From a checkpoint of a small encoder-decoder audio transcriber.
Model: encoder rnn lstm, decoder width 192.
Training: adamw at rate 0.00092, 4700 steps, batches of 128.
Data: trained on read English sentences (LibriTTS-R), 15625 training examples, 38.5 epochs.
Rows from block 6 of the text decoder, named by matrix and row number. Rows with one number belong to one neuron. Each number is 500 + 50 x the weight over its row's rms, rounded and kept within 0 to 999. All counts start at 0. Numbers have three digits each. After the name is the row's rms in percent of the matrix's.
# fc1: MLP up (decoder.blocks.6.mlp.fc1.weight, 768x192), inputs 96-191
# fc2: MLP down (decoder.blocks.6.mlp.fc2.weight, 192x768, transposed), outputs 96-191
fc1.554 104:512587490472554554477618531483456442518508474545556511422500463465583506517424467532475563544489466422430536491570532513494466399494518474553507511512472554426550613458486517507519482484498465546526542561465514481566388625458508501477547413507575563461438504466500420561454450472584584533
fc1.555 105:510423470540581562524523568489484518416525505478557487605428517478548466405498493463382505543490455435576538401468506458588487402471502526463479524502577413517484623505551502459512500483507553455536576581558464480517460465489473493415480518551482477577392580505464493521479465582543472552
fc1.556 101:455467521561560455566466500539418456499524404481529478491449482450551467538620449444594570494529499495505543453411499475465446465530416512482560533459522543438535508539472509568444599387520454522572526564510449477528497495429448450455428507498554456557502487475446503530616523425513546548
fc1.557 103:562506567504670475581546415462456438462505487446465525516418468534464546528501524545526578405440509419483469555561590539397427525558551450491424566609406499398532572468526560450526595536495516494538467536470525542421474551440445409494499453458505523563525474541499463497556435500576476518
fc1.558 102:493464573579405488552468459508520525468470493450508412459496488503532486566561474494558520507498629562518467513502457548475483504522533523417437459371533509442438503561510360623458485520444485435476601409422507452538527439535518470481448524535444618557583557474541574524462615545421556518
fc1.559 092:568481582549627460557492438499486392508632412424436489477418521487581563533491533591544458448412502423452567526520581526497468420481486421480466473513490458534547519497475484395491488540470484469584514586491521470526504452412506452517419525487604504518515461528543444505573520442529442475
fc1.560 098:496544471473557484560480436477484499520440522517499568450404517438543507530604534636457538472525503417435561423605468526501468480471466462474459461463527525485489562472485516474521482493510590483526412517441503523508344476453466504396502444475561525559456448496523465587502612445577497540
fc1.561 108:543523460459469432561486495566525471522550453378555414442441510502432516553498491453565484486430632465523448545540504507531489506443489555405531529425513515488529434480473445492546495569421553475482561515518534484575412541452441447548382542495453479565592457586590540474437487455498591482
fc1.562 104:505534513417476475483580488454484429478439458545515481555505499496565480502553410478520493420431616536477550549500601444480490476521473515533481496506573447518517485549562474488515553437563588593403463580522599491564406448470456590493341432531520524564466587529550476445525494505425428529
fc1.563 099:462520503490452597457443490560489444469530548519584498470406501461532522486496482614507521495496542426486509398530435559510491492494567429526517434437560529481613457566572553560495565509507494489466511516457538503484516540340448533549546428484499481500507466634481542541448473458474536498
fc1.564 098:441488587583489468530381500506555439566513521508527528581575491484517540500574519457525499407470579462497516460515438435501541508538507556452450525460477576572505522508495491519408493546478425499543406468547456488487521470470584428523548541535507566446625493486685503458531497548512449507
fc1.565 105:552537499485485469493449458477496504453584449481484429560414546457604537472528603564466493509492559464545481430476523596442515494462566479426506576472450634418521508536466493512570538461517511532463564536455468447533544509506398443531498490513545478565446460602527462456478531517582461475
fc1.566 099:484540609483497529534406483591588524442562527463495478522488540449526491468453495472406467599530577459567526442438452487542434478501523471479483412495512439525465457440494474466506556552504585504486497480511530403553490495514506445501440508508556561432533579440510468530466519455500488496
fc1.567 104:440424555517534466522525518547526573440443615544541400585489499482570543441448506513558438494486492472528509569526529493509511460467521571466509499489535472463548464586558475578560490480529461531490476470474496469505493503499380430495458469513448525432531544474557523417440585585501470484
fc1.568 094:428460543466522542464500503426563499488465582527509509418528558488453509551522571452408553539489568583541508464429444372577559457474561468452415474461591480540412491510513458512512481537472461435510395523576591474542479552466537494489431528478526554580477493497555494516499536486523527531
fc1.569 105:574434554589546474578579460469425501414525461550481458488472475484560559519484600527466542489399475463511571595520480543486427417435543506432471465463464482529491554499465452406532571492510525563519510560571570486554425468517364475473499519481541486577463582469472436450470502439505514530
fc1.570 107:467607499456517432576482470540497533493431571573544464525529501528526524503522458485624520593520513589487489482372480473529517494509553506474415427549540538515610548535543523500469523456457574480508481468553503565481489508534465464528468564450496481540502455490435510487539595460433467521
fc1.571 101:533560539447538572574529531526547524371523543501462412583487488521505543524492502469502552458547478530519434448498460503473540564410482488532414505494497500478439487544556469544444495383471527551439583539440570535516409548369567463624526556501487531476539572502451462542484504537515482567
fc1.572 103:435531518512488477600553531500394477500559494450492494444519561510505536494529540503450523498484540517472434514405491563420490578487559455456483505463470488506544481431510525499453561473529432546547445527557423439444483542580544521535578596527410468525567532476492422397541500548462427518
fc1.573 105:563538482521470503527528545523516519485491472500506454490454549441456530544565466485531462582516449509515628471479519535469489482531529584558501638351499487521544462456494459533492542343424584494486557541541519514549519362490541490550501479457540528463476451497542434473420487468505449500
fc1.574 105:550621475471565546581498530555467451516585421473502404451443495450603491566441422549444460515513557507553471384435509499448461534510564476533496533492509505395540527509511467522537494452457493428493525578426538468599502460396429555446482466637496473522575541527481490530481512426442490523
fc1.575 098:423480501495482557551556396438561525450502484543527376493528525537477523583444464425520451523517464515491486440417449482555497335502488549444445521528564450474479531436570466543529537562483502494560469387480520535507495502514472513579458492487506598517414571571538506531499458501494491466
fc1.576 101:540536486445541503546446510544493431518533516462544421421509537517481491471497419433479457475482458419466504496580471515526467469517570590466484514554563589533463513444435493549445575547609562456456468491429547464479456588475499503552492582466642507471417505501510456454581567450550580547
fc1.577 101:447611495465495478473534452626548518503516562518422505552491570530598578473486520533593466526488472426542431363492482544530582446499515484485550528505551578509517487469504554592538481450465497427473493454524460509585475504392476460611414456551500568550479416566494465439523564493541519430
fc1.578 107:471504492505453542545469522489522421490471511518501421464521582477476477410523513522472482423471549531515609465600530548506464545394469478444497510479472600516393509440408514527548511445414441570418571544452546501513453466433484474601473501465529464420515550553500602490429469541528553442
fc1.579 099:536471528586487424443512449460544477481437465523592537483518561589534553533469411459557497424551439541412477446516477468479541471480544433417426489447485515439456544500517601530437463555514415486431390497544566480536388572483549590514566537514547477511467470457504440512519526440521624508
fc1.580 103:489486483425536542467588442559437549523568520470576487425558588478475574450458514520436558550496447520443502547381441504569462449434594484486478476503505516357449499525491427507476488587557488572471513377514511426511537523525541459580455561572496437490426502606491456487607471428463428468
fc1.581 090:396511627623495600537504538534537461520560497492465427464542506508443551382515545434452482432471564473565560476508537522608524566538587498485478456442457564519554496457480531524441501467457534466476550510455544456504551503503539472487475463534462505519509535436468528519532529506432454519
fc1.582 103:460477482462491509518525494537436507510527498473575450498398510478462574541522416522575465464429484413567508427527492504460476538471523424400495527522408506419558514436464540557484465531403557495495531521434430493543419462545454593525561509634446418466487449617511489538479577444500540517
fc1.583 094:455477513551484510545455576575551488520506531445575468386504562541608498548609531423487413505462504488507585586462494420502551541543508565498488494461512493548523473456591473465495515502538487516444428520523504455580524393471545457400494478497554501499494514484485523423476465565406462595
fc1.584 099:461562489529500461508599513487576600534431498452442505489505618529574495466535533485421513429518542463563531547431528524444556461460521498504460500504424588516431522529518517564394452544398457517412436501616521473528510432523482506554448539500528533609569519517586476463539398525500408528
fc1.585 098:541473491440492483417480479527432584495546509548586537460509533507549609500471577508440584539460520556493518505476454524562433574470543414437455446473491541528478525513587556458448559595550637438480425466442610470580452489519563460491565539579536513550455457474477550470537539482552502550
fc1.586 091:465522460510542625484432471445466512586585491457532502488535605475457531480484477496456506527470519421493480518500558570496477496417530550532544565467380576383547518564599501539482575575495532494453607479499460459518542504569442537470501565579509533539484464500556391505507474434475487551
fc1.587 099:496577516469499595475548489492543456492472442473505443492445492539470527555507555575545506479416518506460450511589492533553470586534587458487454488532508512447528572437503542488591591538523482498443482373461567506434420597501454361478396459543434401526570486556522499566510497562428546512
fc1.588 090:497596446526494467496413521506506478455559509458577539537509510452469554477541563522398365492531495459557519530534386542464547465453610511444481415503480494487558492497463489518425469544546531421506516440489566447522494598378498549563400436445539468488498406559585557532574555466521553499
fc1.589 096:524539532498615568484462531519424465458476457507546404486545535502565425587526484447439487498555444528592529445472600441564482490505520467525491510510461506516539518519564487477499467479518464460490641588416417504567444473475468515500546458584476477548508511480556402546537474430505447500
fc1.590 105:555437537532584446569519528462445502408537531602488518429489529452493512431563489610594441514438490458472576453504468550484492495522506513413413487485511462528463492591495461451568530464527483413452412542599558409453414441498458553510419466496502466527467561533528501457555393512405444533
fc1.591 102:489452517473481529466459459437464553512546522445549434587412589457510589434551510521471450499484460515587563500459457538448537380513449518439570572547501554450501500451551490500525565386534466541558553519559436504535524525484460425487489534510504541615437456619523448488488462540479423456
fc1.592 095:533496460555396501509395563477527457386488446523519509491495604604568550402572494516486524560499395587506559531447447476436494534487466499504527501446560444595477542522526520422480505445530530601528435439502527422494469514495559443457516488473611586562440499478545527417534567558476528565
fc1.593 105:569455562511533548542464448444483444514474453426460532446395459521534421562542470498510585518393526513471564479510510477507499398477451523549498505493525513492523477590565482531524534541525490584499466573611489433521414500472394522453555429483598549572546472540517465516507489539523472485
fc1.594 107:504561473513522505497478497468485539497565416453406529460532409486513452479514543462473509469485518484499445497507532537559428458454578449501515544522511546367608579495449399500441531433493571496593549501509482509447532539472461370576478426444599466505407541532505540562480433556542517533
fc1.595 102:397579467562467526530484550508504523528448544514523542474552508441550524546468574529508513460437433521477589465553493597568528468515554513502510485495512490467610598571549503449531457449521587472537487527481543438512515479496456499509497467514623504497497569497494501489448376527589514512
fc1.596 093:537512587417515526508423511518461435414417539478462494426536514457573567512483515453558499446491454518412493511476396454523473474638480403480429534585458534566524556575592464475532404533502463518486509419458457587562455586467384495571470422543564508491552454525554487471491487558537491472
fc1.597 102:575478529600549501513481488534451484555451550538425557507478539484493571450436557636536474505490508405539491499462525508507568509480510419411500484563452523424478537499500513549576480551391546528492463462547449496533487527474482505494504482570468512599528524540517507525536453412481395561
fc1.598 102:434526438431545555501588457481550459537471581443485424550451509476398551464560561527468513574478482494527499472472574509480530464442428520564480602540488447389508564518474509518446553548502451515420551485399465478452486561463457517525538587430605475493489612481545451506440501427557461539
fc1.599 106:532520565522517425454391510549504428507503462511499428438409462464544512563524549498542456471467458535488612389461454521443518545523557475519399534449559485538474464489496416449435500501498491408546537493440531475596464483435538539517428505554551463557578537454533480512487550479420523516
fc1.600 097:602439476546457459542576495493465476514470473465525435471489499498491484435506490535557571578479538521545382482509579486498484536483466530427500475469533475398536401547535426578500465588486602421536460452557606456545551476506442426494558544522536446618505467510533473463522560601531441548
fc1.601 097:569539498498545598458522540401511564508562524452464462454484504511499560567547515571513478554446592473455532463438542498489407402502521578463452481469441445441514472556623449561447505543386508517470461444543554419452552507534546404505489515566469678549508500487569507472451586502447498425
fc1.602 094:579548499484551609564465474480535410470452546506488403558482517485495554432478526589509491465473434403538436521557448541509491552496495553591477565491514584437557571529469462544456469487519482464475583613455483499448479583458393415543501488481448398509449457570493447544563414440374445543
fc1.603 098:478441487558500394481502496507553584456504569422537508563531498446555508380568507390505509449506492434519411489550502503476527434489492513542511617511523534534550452476456469512524526563484477439405547486578504538549470560398471421571548473532562440463543432543535553444485506573530555501
fc1.604 100:418536544461471543417555489440462519416535541492464435487473545490565430445516444513483468521467404543572492519474502555547557447531602462471543406345595402414541486488564540514525515442463488573551550473532578565524523492462493506552423531489488506541397492479515541509529552431444536502
fc1.605 104:410470590512428483541498474485570564514473574505509423550491570414527559479492529474571421550485544466408501540532506473560592474390449499401456582477454533546538524554554565515514579460544575432483464459424441462461517496490397541497507522458500510552490512516579558457430475535439453522
fc1.606 096:474559511465554552527595448465473507426528567578623433529513661419439500501510449497484481432496506468570501523504476404471525521481453545524503496510482477454502510457515564551458531584456425551441472463504497491559522532501498518436470439497505469445477500517491462576508471478411523520
fc1.607 099:494537581525505486405543551468529473407537533560491554505535563508566538560597441453448469515499496478465501477461550644534564540497565469466575525472460525523437568483495502488503519480573567537538595412539474419545473486542577541542474543530498573560468483474565531469505581431480539495
fc1.608 093:582461614559491504471471534452445524463414581496446527548418557437544621456516572499585477429531569599443473529516523450515553490514507551496529553497547486500476458474478568510465498511423590506593588566515535534479484494463434469529445455434540494423380457449571576434468577575580545457
fc1.609 099:568478549507544463556381435505546408407438465513552468525504563525597470517612526532540501456545477509538487468518503436570466444433545642546471506487444575555478581501563477451471539542518472501497527478570497466526441560540485516508459558406554480575554528503472526431474544454399412463
fc1.610 095:441608504588536452504539464518587495424484494579551516496413608500486595552569522577533604462496565527505566521474474556427502550560496478512564433452487423519516550440508541504461486469445470473529467550515540417484496444500520416497481528457520478474504533449535409426570447468483553511
fc1.611 090:509535526423495445533461584473460457397479521562532522571523539455493484414560521541572529427526541414598497447461540431524544358523431492479503458565473613559556534515564524452511495425472466502573469573547436523488406494522513453433451569405524439461483459437543484456544491529409452626
fc1.612 101:506513391512563468551500520516514541591558543579575501461517602569465494474604453495519461536378521566493521465470493486586486440620525508515500449494527564544534542479489585543500491520460533468495440444568579446477488484457495507478532400518527493484421461516515600417461439500501596491
fc1.613 098:535532436521455500436476548503435495537463408484550530367490610443508504403482523581552488499546517426579436433580410552555523482497424485485539518437574654512489559493445494525482496450440535481546429436438438526510447573466534483472474460545512455472474451548577421550513472459512522557
fc1.614 095:544514514507575520456475496498507473558574570521478486488420454400603535480499494484432549359570474435489486417487587502472538441451461637476530451435530494433573575455451413451431480526537545425501505449487476419461506529517625461543535558401535549473483570532476511542525446430457504561
fc1.615 107:423550548517517492544494467513493503549605479531541535458473476540597501529582485450550420446482555507475549562544455454452456433528483537516529507523504524383449495491501544508481571446485519517526476497462463445544467531462499427580434463480527480490452414561540523580494495464541563469
fc1.616 094:506506519427568485476475420525514543605466454469522543467549535496508458519446469507600495506504599429461494535397517502592501450551553567447446410590471522501574452569558495491516435548499565456560447548538528455483380532543490496484480516570474505497531409508528455474476549532531448497
fc1.617 097:472478552549551548525434523531505415509509552445554309539528566422570532452535527459519532483434527486575527578444489517512522456441504476439518553522475455520531500516592520491380487529545592503442488487453510431428540548550499478473525516466540508460503448425577569497535506568469486621
fc1.618 119:475439494482600531531518537485538544517487517392562518479528554568455537438501566439498604587492520525487531437464475416534495539482463431394419525492561462571476495595487495530511609565505493437472416491463510566506504581491508399500525541482527456526542437522479548557446436624558548498
fc1.619 100:507545529597489413501441475488396545516572554481571546476555511508533476506535438536468446553469424529502550475426550562594455486504527513571490481450509441463583504432502464509571450469487449441573566489533492485484490567424529492431452601519598468518549472556488497442556481468470455521
fc1.620 103:633460433556413496443532514451552493467437483595516525495469496447503585554459492493489487528514417493619455430554548501459466613629527444524497520535495609490546629528482529514435490521539586438540390515575493525484485553492430473470561579531533434561495524454539454475544619455458440663
fc1.621 097:505490573475563496454540457455426539498567531459510475512482523464465597534479416509464531493415517480486493478512532457423499512520475486415438527494535408520507441493479513561534615498576602537450523473434494552555412474506547525468502491554505569479448525563489577545507506493476583483
fc2.554 104:431545470581489438545478592565479593483563481501534467519603467493441439493514505491460516606499458422425544504549471432544453426478517544369496475455511503539452577525514554451487434519489495521546549538447556532533504508528518429528505472514492474541512522539469563509526523588462453473
fc2.555 105:517482434485464518460510423539527516569473452496502506510616491580498455535592568420378545499507605496466491473478498440490576506433472521457463504482555588598455469472563558605498487534470550497440445457418462512560518501491481556645494504457475515505474479428474501418455501506507539413
fc2.556 101:427490488536455526459513483559528452571495478431473433558497485546542554533518446521482586470498565510379485393410449440513460529571573500435606434525511546528517504560509526496502488498533481445459478419545443459597522546492589491425609501629487572595452406495568545479436502592515489459
fc2.557 103:459524423436437561488490451559467462539432487466586481599508413531526560543564484506529432474530445586504510472502471438542475546545568510552537520467482395400480493485616494462432466522455488464461486497532502467574446542500444419481554661448571482478524617508574504560508532489424511551
fc2.558 101:438513520467484472539469602498444499532444486473551446556472566483473552524471420532495539465607390544427519404498494434483523629440530484472471567545432492475492592503480535423483596492517580519498451545471424462488570551491522498451566467500614373503416545469481450512533551578445497451
fc2.559 095:458510493471433606438471481498480537510435524511588547505602529487452444505542475428494450492497429573494516486475584446513497472391497500554490519473590501527460535626467475501452425537578444445503498425420505541510608481605514500521587569476476539452469572415460503553456529568515512515
fc2.560 096:392541595524518509477493510559517504497560471462455497557547510570535450539477437441488606483515502570482491409546488445504470523506464419456567516446443498498460513611531482504484515493499551451471606519535541495541516514505410485521405418549409478488538580450527488461546461491482478456
fc2.561 105:497481481515567494442528560489473536497497544513456470567435526540481469540404468511469499518578477602507536343444447477486509480540484567429553468464522453450511518430485488504426532481454568582526489459577495526562573582561555549430523472501458599457581597638511441520421571413472506381
fc2.562 104:471527352475517466426442567516487496535551589532495555510500410595542508489542550456553596470450468487405426503520543482456569537442504549505534465468523483512494425509395467478510467475513516488488537468466468539437542536403486499552604536523534504494443514466505490507584470487444560361
fc2.563 098:524474392503524405476531607495549621525541433457503565525431483612487539485593481514476518510640504554512502503548476458549473478486481500467518459459484499520505424404451446465492484519516435475554509438527496468538453542558489533483509492537429433488509488390460552511503536551442571512
fc2.564 100:535566485483515444569543449499546510476494519659551544450515490558499490507443574563456455534515451566509575502539595470515442475424416544559523461447489488473572597569484436438568490542579486558477484558501524452413536483569468437464420527454476457512366515529436499490557465498470534545
fc2.565 103:548389425549482529459537483603522582491541539510455426504488547513505479539409415407606432521507531506480445473438502463520453456490499516468459412547531504518517434551442476509431540545480438486430538551466460626480419553548519520507446549454466510504479540436518464531515510491547451517
fc2.566 099:544495475376478501479483476490481581563515507557478616447521510571508513393585440412563557533530440515485475495513443438531461620511511479474585521502553477514441487443399575446535518446566450487480481477526503501410426450583604474516534569475462493599576485435473559466555457539481512570
fc2.567 104:521507468489519452506540471508375471541454510492439473441529438552570465599406569580472496451516439481510440539501427487408546595507521530522507506539517472446482460397458467488520464439549509489574494499480437434463461564535428502514499435521600485587545505459497427502583537520478588528
fc2.568 097:474492404441532424491469574510430456621502505504517509534471519535480495534452573469465508565568570429471524538498425552460425499510485455550409496549490579523558532469425577554581550545498438514525493542493493518510517433514436522461484578462557554487400561523502524588519605558546443572
fc2.569 102:509458459495576484498479503554472465438493480523528493482461437525523459469538461441485579356566468489558439459477538529466466463500467520569499497457565562417483529533491505491465447518467509469491561510427464406562568565454555534581494537571426448417468534526497486634519458485485475592
fc2.570 105:491493509522586489436486575493568447433520469478517446466496520459416454498487509532461501423463476311463491557482490573539398503441480493464542469558546423502463502468587426490521648535466400523553499557538442567529518454345555463508557441585456511563518521476584467502540528497559495556
fc2.571 101:434533488434465551451514543512467532526541504491503518508598514549526542529402486452513454497587460439494563539401540559527458453525531532440496526603488466427458529566540497611476454464473558564513528423473407588429608472544439557515489411484509440546485460546439474526502520539491513398
fc2.572 103:531582616449557456581505461422497473545457457533500528565494536487529463522498487550524528479460550525579408486524504466466470558396497570519488493479468435482436508346456435450546500561489480492487565608487461473474478465562385479456529520456522484445568457481508419541513479431491489501
fc2.573 105:631517465518434497613534570544518481556474452387549587453497517482535502419467452529473431457453568529518534534546508481461465477417448499456537544475609599541576526496485495545513462419433526518484396541593459441549566538540527523448493466498569523505401505518515509493481460465455452571
fc2.574 103:476420520436466547486520502514506511465510496490489568467602523577441527416535421458458500536529434533357517527534420503525533581431547589537452574466550547550505470524465470456527479441493535555438515562502527478536490476486444544480540378387645507458440471458438507514530564516388453469
fc2.575 098:375578399484456435466557536506556451513519423508451582524497554446471496540532516502522476546479575575540487450539563484513511551542515468558601470417497559513532439548493541573486510534471500513462435501585521540515531423386508474469339494507588428436517433445463437497545555441558494554
fc2.576 101:465573501527578501511449488474444616534464495454572507475494486564528508415440455500449625522522522500514418594499525581559526530438486589497610471477524418533529556519529509482477411592553608516562534446540471507503490454482477456500511418446506440515503467520494504481554463476489398550
fc2.577 101:567614410512444492509499463414585451469560542427523486510501507512467459440526515538508464514443505536524476436466473480538482456403477542501502474492503434540556546461494437499482546465485505485477492594615461553417390468461448555515499515456525471487390546515440413521406527487551488513
fc2.578 105:575528506486435528476537464505603484440480525612480522489447441478472494539453523459461556455513577407489496578528502476572492482565536431506549467484547471581487456596483428544520500529547574482515489503504535462472445413455478546502405489466424508593555512421498554541556563525600479533
fc2.579 101:458514415434392547471527567551453450469411491498452514605531578517495466400593513520536404478487458450442448505462459543571596476560531497559615435457444488474489440587475537515585503531530543479584480409462567459404556431525522476528464532492489466518569600473458501430446497507473452484
fc2.580 101:430470539485607436540481551485490484489581539470487496507474469483483520488496603440513588440613612516495478391567571551457512506432461487492531500434464538571517435508531526548426509556490489416596489553497462535464487563399528524505579562619436560445471529490506411500438419488482491509
fc2.581 092:599539438393425557510584466534487485517513516494509494454457527503604479475592458459481589486524519477515606465584461530442498567549473528485483493463497490497479534435479453507569433501516416472535486519559486538499495474591501514532431504422518522548478460394496527456661491448398460556
fc2.582 103:483447430500466506483505553481491439437415532480367540570502505486546487505454481433538575468574471457491522363535513436498452552587531513566433544545553516554462543506468546519404545532468525671438569478476531561518533503524469438463541448487522498440490418533443512471466476626466532413
fc2.583 096:552476380498527475514495575535425489513499454490490516467456431541483448531475513516452613622604534498432468502505527421473554490499540350517488570497554575521537531425461525497506524474462511453599627457579490478385525480469450467507497496462545618509499470453504519508603470545570495588
fc2.584 096:465423488465501512490554568433486502507465455449548463504523579490504424557475465450475529577542474534501467436435514557489449557470509461578479464405573472504562494427514496438467509597513396485391466625505561591406543480456479460526509482502463509513581462578442502529498417488477442535
fc2.585 101:468551507388407495506582539512590594451573525468591535509501535477452533564548489510533502524424486581501451474538468436566447555534454530532396500436530464530498549490531483574474539594441475535435449424461484461545489393463448502518586593497465519503483542504504450500500531469440511461
fc2.586 095:508462518497544499553476486423468436519545424604499394410384493562507494474471567557560518526463478484494522559559503556514455523472516541497470527496495517521402423477507547470527492403587467439582500541479521529436489498488504438473510448466520464509433509522571571499476551363497468568
fc2.587 098:580427514484540447336468503537530435504526524543493493457507513512439453442566466467539521454564462602404437542474427474550520475551555494465507467461553492473538561465525439479481412552517465501448512496522502510453552485507509601570479538436466509585373511443602473626573526511418456497
fc2.588 090:423541438440545498489546576440463428527448493508530471503480561448566459493535496534465468506455545516530504427525636382453594499496465516552582469571512529472483484483577619492520503471467440533550488501565497496514592494546459630491547451524472494464549543528423462466474486534523473541
fc2.589 095:588426426549477550457431537535502525476525468590474628492546475541564504440536535538397450568544475566442466491501469486578413494502474448437567476536490538446612475535443539461570549468434460450437446550531480415492426495539527447558498496483488395520529486520445561479526503574501557438
fc2.590 104:399510466499444499537464473454485580518503524470502567454514437536414493563545566445463593383469467422472608497506508451432524552453421528536473535454543386485477508598499373510582463511570524499514541489501499441444514479432561511512533465490468547464510544428491427546482536575626522548
fc2.591 103:505515452601484533549453444449460594467532513493493472478559487532547497535531432350490531443557481529441493467458528427490503564540540607443433438522415442514502509441481559507425486563496458518458496414522474422562431444550484526536463505578409614504474501499496545462474483519599451388
fc2.592 097:499497495516502509484578411493473476513485508503454411448492433466527557542537495455436495515456557535506400484545617433491505444503483563541428540596494501406548566456520500441466405432434536465439443595477542518426453557518485496557494539495492536373528520534550474482574421514515490478
fc2.593 101:443573567517535525464572472414467457481516453451440457482574491463458508545543570496407572489438489512517411414488494553482496495506523522370509415577503476489558546548502563446415524557499566555489501421530533526547562456381458528438444505468429517537496481491463431582501398529493526448
fc2.594 106:488500515570490491526492534526562467497438448516561448464482552454541592559429522489508395516564538406541512490451478420495489547509612489509494410536537441519439468551504496528528516673435456448493500486455462518513528517554527480435466542448429556566538501441539481521465499512529570578
fc2.595 101:488524422479553505404521545540462545527499443449493446524555559545519373576562425524374447536448463456476562501534476521500475521476515505521521524470514559514585548532491532456456542419499436568551556521526509553488535468435512505616545436488505495512503523530522509510537540468530501422
fc2.596 096:512504471524569511480565439468409450506484429512439496551639418583451490517501424452435492557498453485492489542455603437490477546440494410603541577514545472509551549539516460393583461503496460549493591531432453508488536518570556512494610417391456460434502515596494527634459535518410518528
fc2.597 103:544446461432559482453502551506476553540563528530462475509473503536549503455535560589465419622487511457451418487450476483467426486548522501515485544525518517522456495489530518558443515597522408506558531435548540537489598535562488486546531499542483510552530461557447424460488515465572362455
fc2.598 103:487514417529549417437418531523496522479514547505575577421578453381489550514541431513426518439531494478497521525479421497462488467434521503564535490515452532531394501501469453485455533591505522515494433501542523491476511536501498450504560498503506462456603524442537437457499541543483520486
fc2.599 104:512423517458499585341536445441443533522539480560462427473524488532523446545440472493440538528488492469487439495475542466546521500450448526499477632575528484470453507469443492539497465439523463489504531485463501482594542509431601455528525500589501551469494610574435526535506551444498464518
fc2.600 098:503471471464485525429413620576496497411528488572512538528485475497533527416568447500485456564473481435426469485505567575542477433461494426555434568530513459434540501572419566534517444547486549446508526507605458476516438524491542470513548502575497493471594563544578440474554525472580372475
fc2.601 100:461487516445532486576477530590510487546473450409537474476546532502492533473482478489482517467456445523460503453501471629541394494473501519613470567480449544463509533524414474432444529576518538492507444541561345437501638617510575520488439483427546472481528542462460530571556545423445557479
fc2.602 094:492498451463483532485512528486471498483542551473508553497412497596463569513481480484444423496498492417485538484527460419413511474510490513515473453498502431541468533444520522511654491485544496480460565465427488536433372472509466558535583417496562530492481506472512528478531475526431455502
fc2.603 101:486463500481479516509486562502387465446575451487462458462501567497432517473479444559624494503515485519565525510569468464520497574538540545504578384445545472553455479386569507457447468488429548530473474560484567486401493527542463484426499537597580520416431471571409496545512496502508541539
fc2.604 099:557479471397501538490463443533441464499511460462436526514463453559460441469529455445517556559490432462492511532530510573483507437455550539542539576468448461500401468448531462521561548417515465391439540609487568493538433529392468548542469470436495507483527556529530415410506496493456481588
fc2.605 104:460450444466570561528442502524413491462480541474459432419523533462522451646474420578517479464624453514500467501548533519458496472519491564614465506515555505609488465435530455496486523528459470483556583460456458496509467483410548498419488484491517568593450505433516495527392587439490573527
fc2.606 099:437500484468569475464503464503563475532545487445523612471505436496588517457535491390475502601461492563502524443493475528437629411501570435477485507455558520485468476615434441562562507545538561446467441471433546479540560559475498505508561454482429491529482494591505461496550500518482497518
fc2.607 099:547522516471531541580480510446509489431416442483556483611441521481522458492508526476534466463488478540606462476556397561442536432541617611472368458488617384500511453402487470432588566491475397403520496535557540479463419506532376520469532562503573434527525437518543444504514513522457453519
fc2.608 095:546472525435496500630521485483481563541536479380494447543544572482590537416497479519495464468497433561508530492477528505531452518493502553499540538420531493468514544443441508507503481481475453473492419459378512449551537499470452525560520514478514491450443425546490518505553489461477483405
fc2.609 098:403501527598457556503542489454504434467462413410496472516458479493506495485522514486467487481563487520545474480479577501491566475374519493444447452453507436534600475491528465430451547581366435454544433497413461521467586482469525557509519500552460458526488500572503505594539527547503456443
fc2.610 097:545443436427482452489550482476517421569424465455492522522544501413539502526544420521442438528501472456506451465438494552515515514475508477477596464552452554471485505563468521501535481534509514585367549572537495473457631521534576536433575470474452424527527493496558457479420456537497509539
fc2.611 089:570529538491547547519579445490506529513480456462424536528515494470491498469488445556417521484517490460485598473511579494488484516495475532478524532433556517473514424391509508541553475443445550504500561528423499433557476581436549556472574456510462513448460544448479554416501523449518517521
fc2.612 102:469396454579426587410503545545501468516517478535495505487484416479544493549457530480333507478606508659451564441522526534441507539514553406626473516448551563520451464446527445543531459476483528477462611373591546440517475479465458505586504495554474527545500505499460495496550536561565536483
fc2.613 099:550531523450487408430543480521548479495421499380522438572473535418529479523519486551489500536512456520528466525488512479435510487463509485566455415535560506512511427498480481417478457601542493479500451415508560529536527429474543487539489535463462446522497483465549444479452582508457491551
fc2.614 097:552499462551513454508529439424469437499452498613526502537566522508537532378514550525435566554569461457505500502450486481400460580514477490467541521614485484509522450535538574470528485538462465498485466498531596544446530501660563569458531447550508475456484498560560559491529486546420441470
fc2.615 103:506505542537475403486393484516444528406462392385493451492606478499538479464483461566508495556489489599456432492411522502497530418469490598562530551582485575411529480550532528540502521546511491509522516528551494530437532507548537463443443440503519549497552478479442541469479431562549453537
fc2.616 099:515558455472520449469489501637507429445592553555578567502503505494513594498562418540469540448530512561495523443482434476477457549464487479452485462478549539465454495510422524589498497486470532591541513523549472470534459609471528565538559588492547517436469618502493567388478500445484510507
fc2.617 097:518551540496479535415506489471555494503467465496478495501514444477646411539563476519514524495568542559365567539554584503448426432466474491512433546473497498490556527496512478460510389487492427502544430515559631483495559521549519511549524483468477533520549489490451527515496492458458516497
fc2.618 114:537529574537497480501435543490501526521537428453511476509509574456556429464543557552492525458501548509510447515480538571563361445494384507537455416478473460491515461479491581513575434466519482566535549585530482531515537540497557475411466530558483528475545500515383558481527460493400523521
fc2.619 100:429496514541446559497500566498524620444440526526515513537564454430502547421511530408533549522531511465490474424513528480589563549502514501406541467548461462547537535458520591547542433466489496523446488461496499603557526517528474571497567530467483482492514455435547428568422553516450506515
fc2.620 102:538449447475571481534527415499462502498523475422531520483483452452437534477438523551441438558467460533454532467524472574582595506544466422608462485466554535533391456455493541471586507510526523527556469404415432425483545493477508542517423578478542610443458562491499573421458516535583495439
fc2.621 098:531434457491430460556500508448581511455432530491503434559510529535517487500519417518492486681438505479503518471492427529479500552494557456464502521563472473599552528550529491525586503504542473567590480570477436549476525468542432486616554436486508411388481514493501507514557492503454481479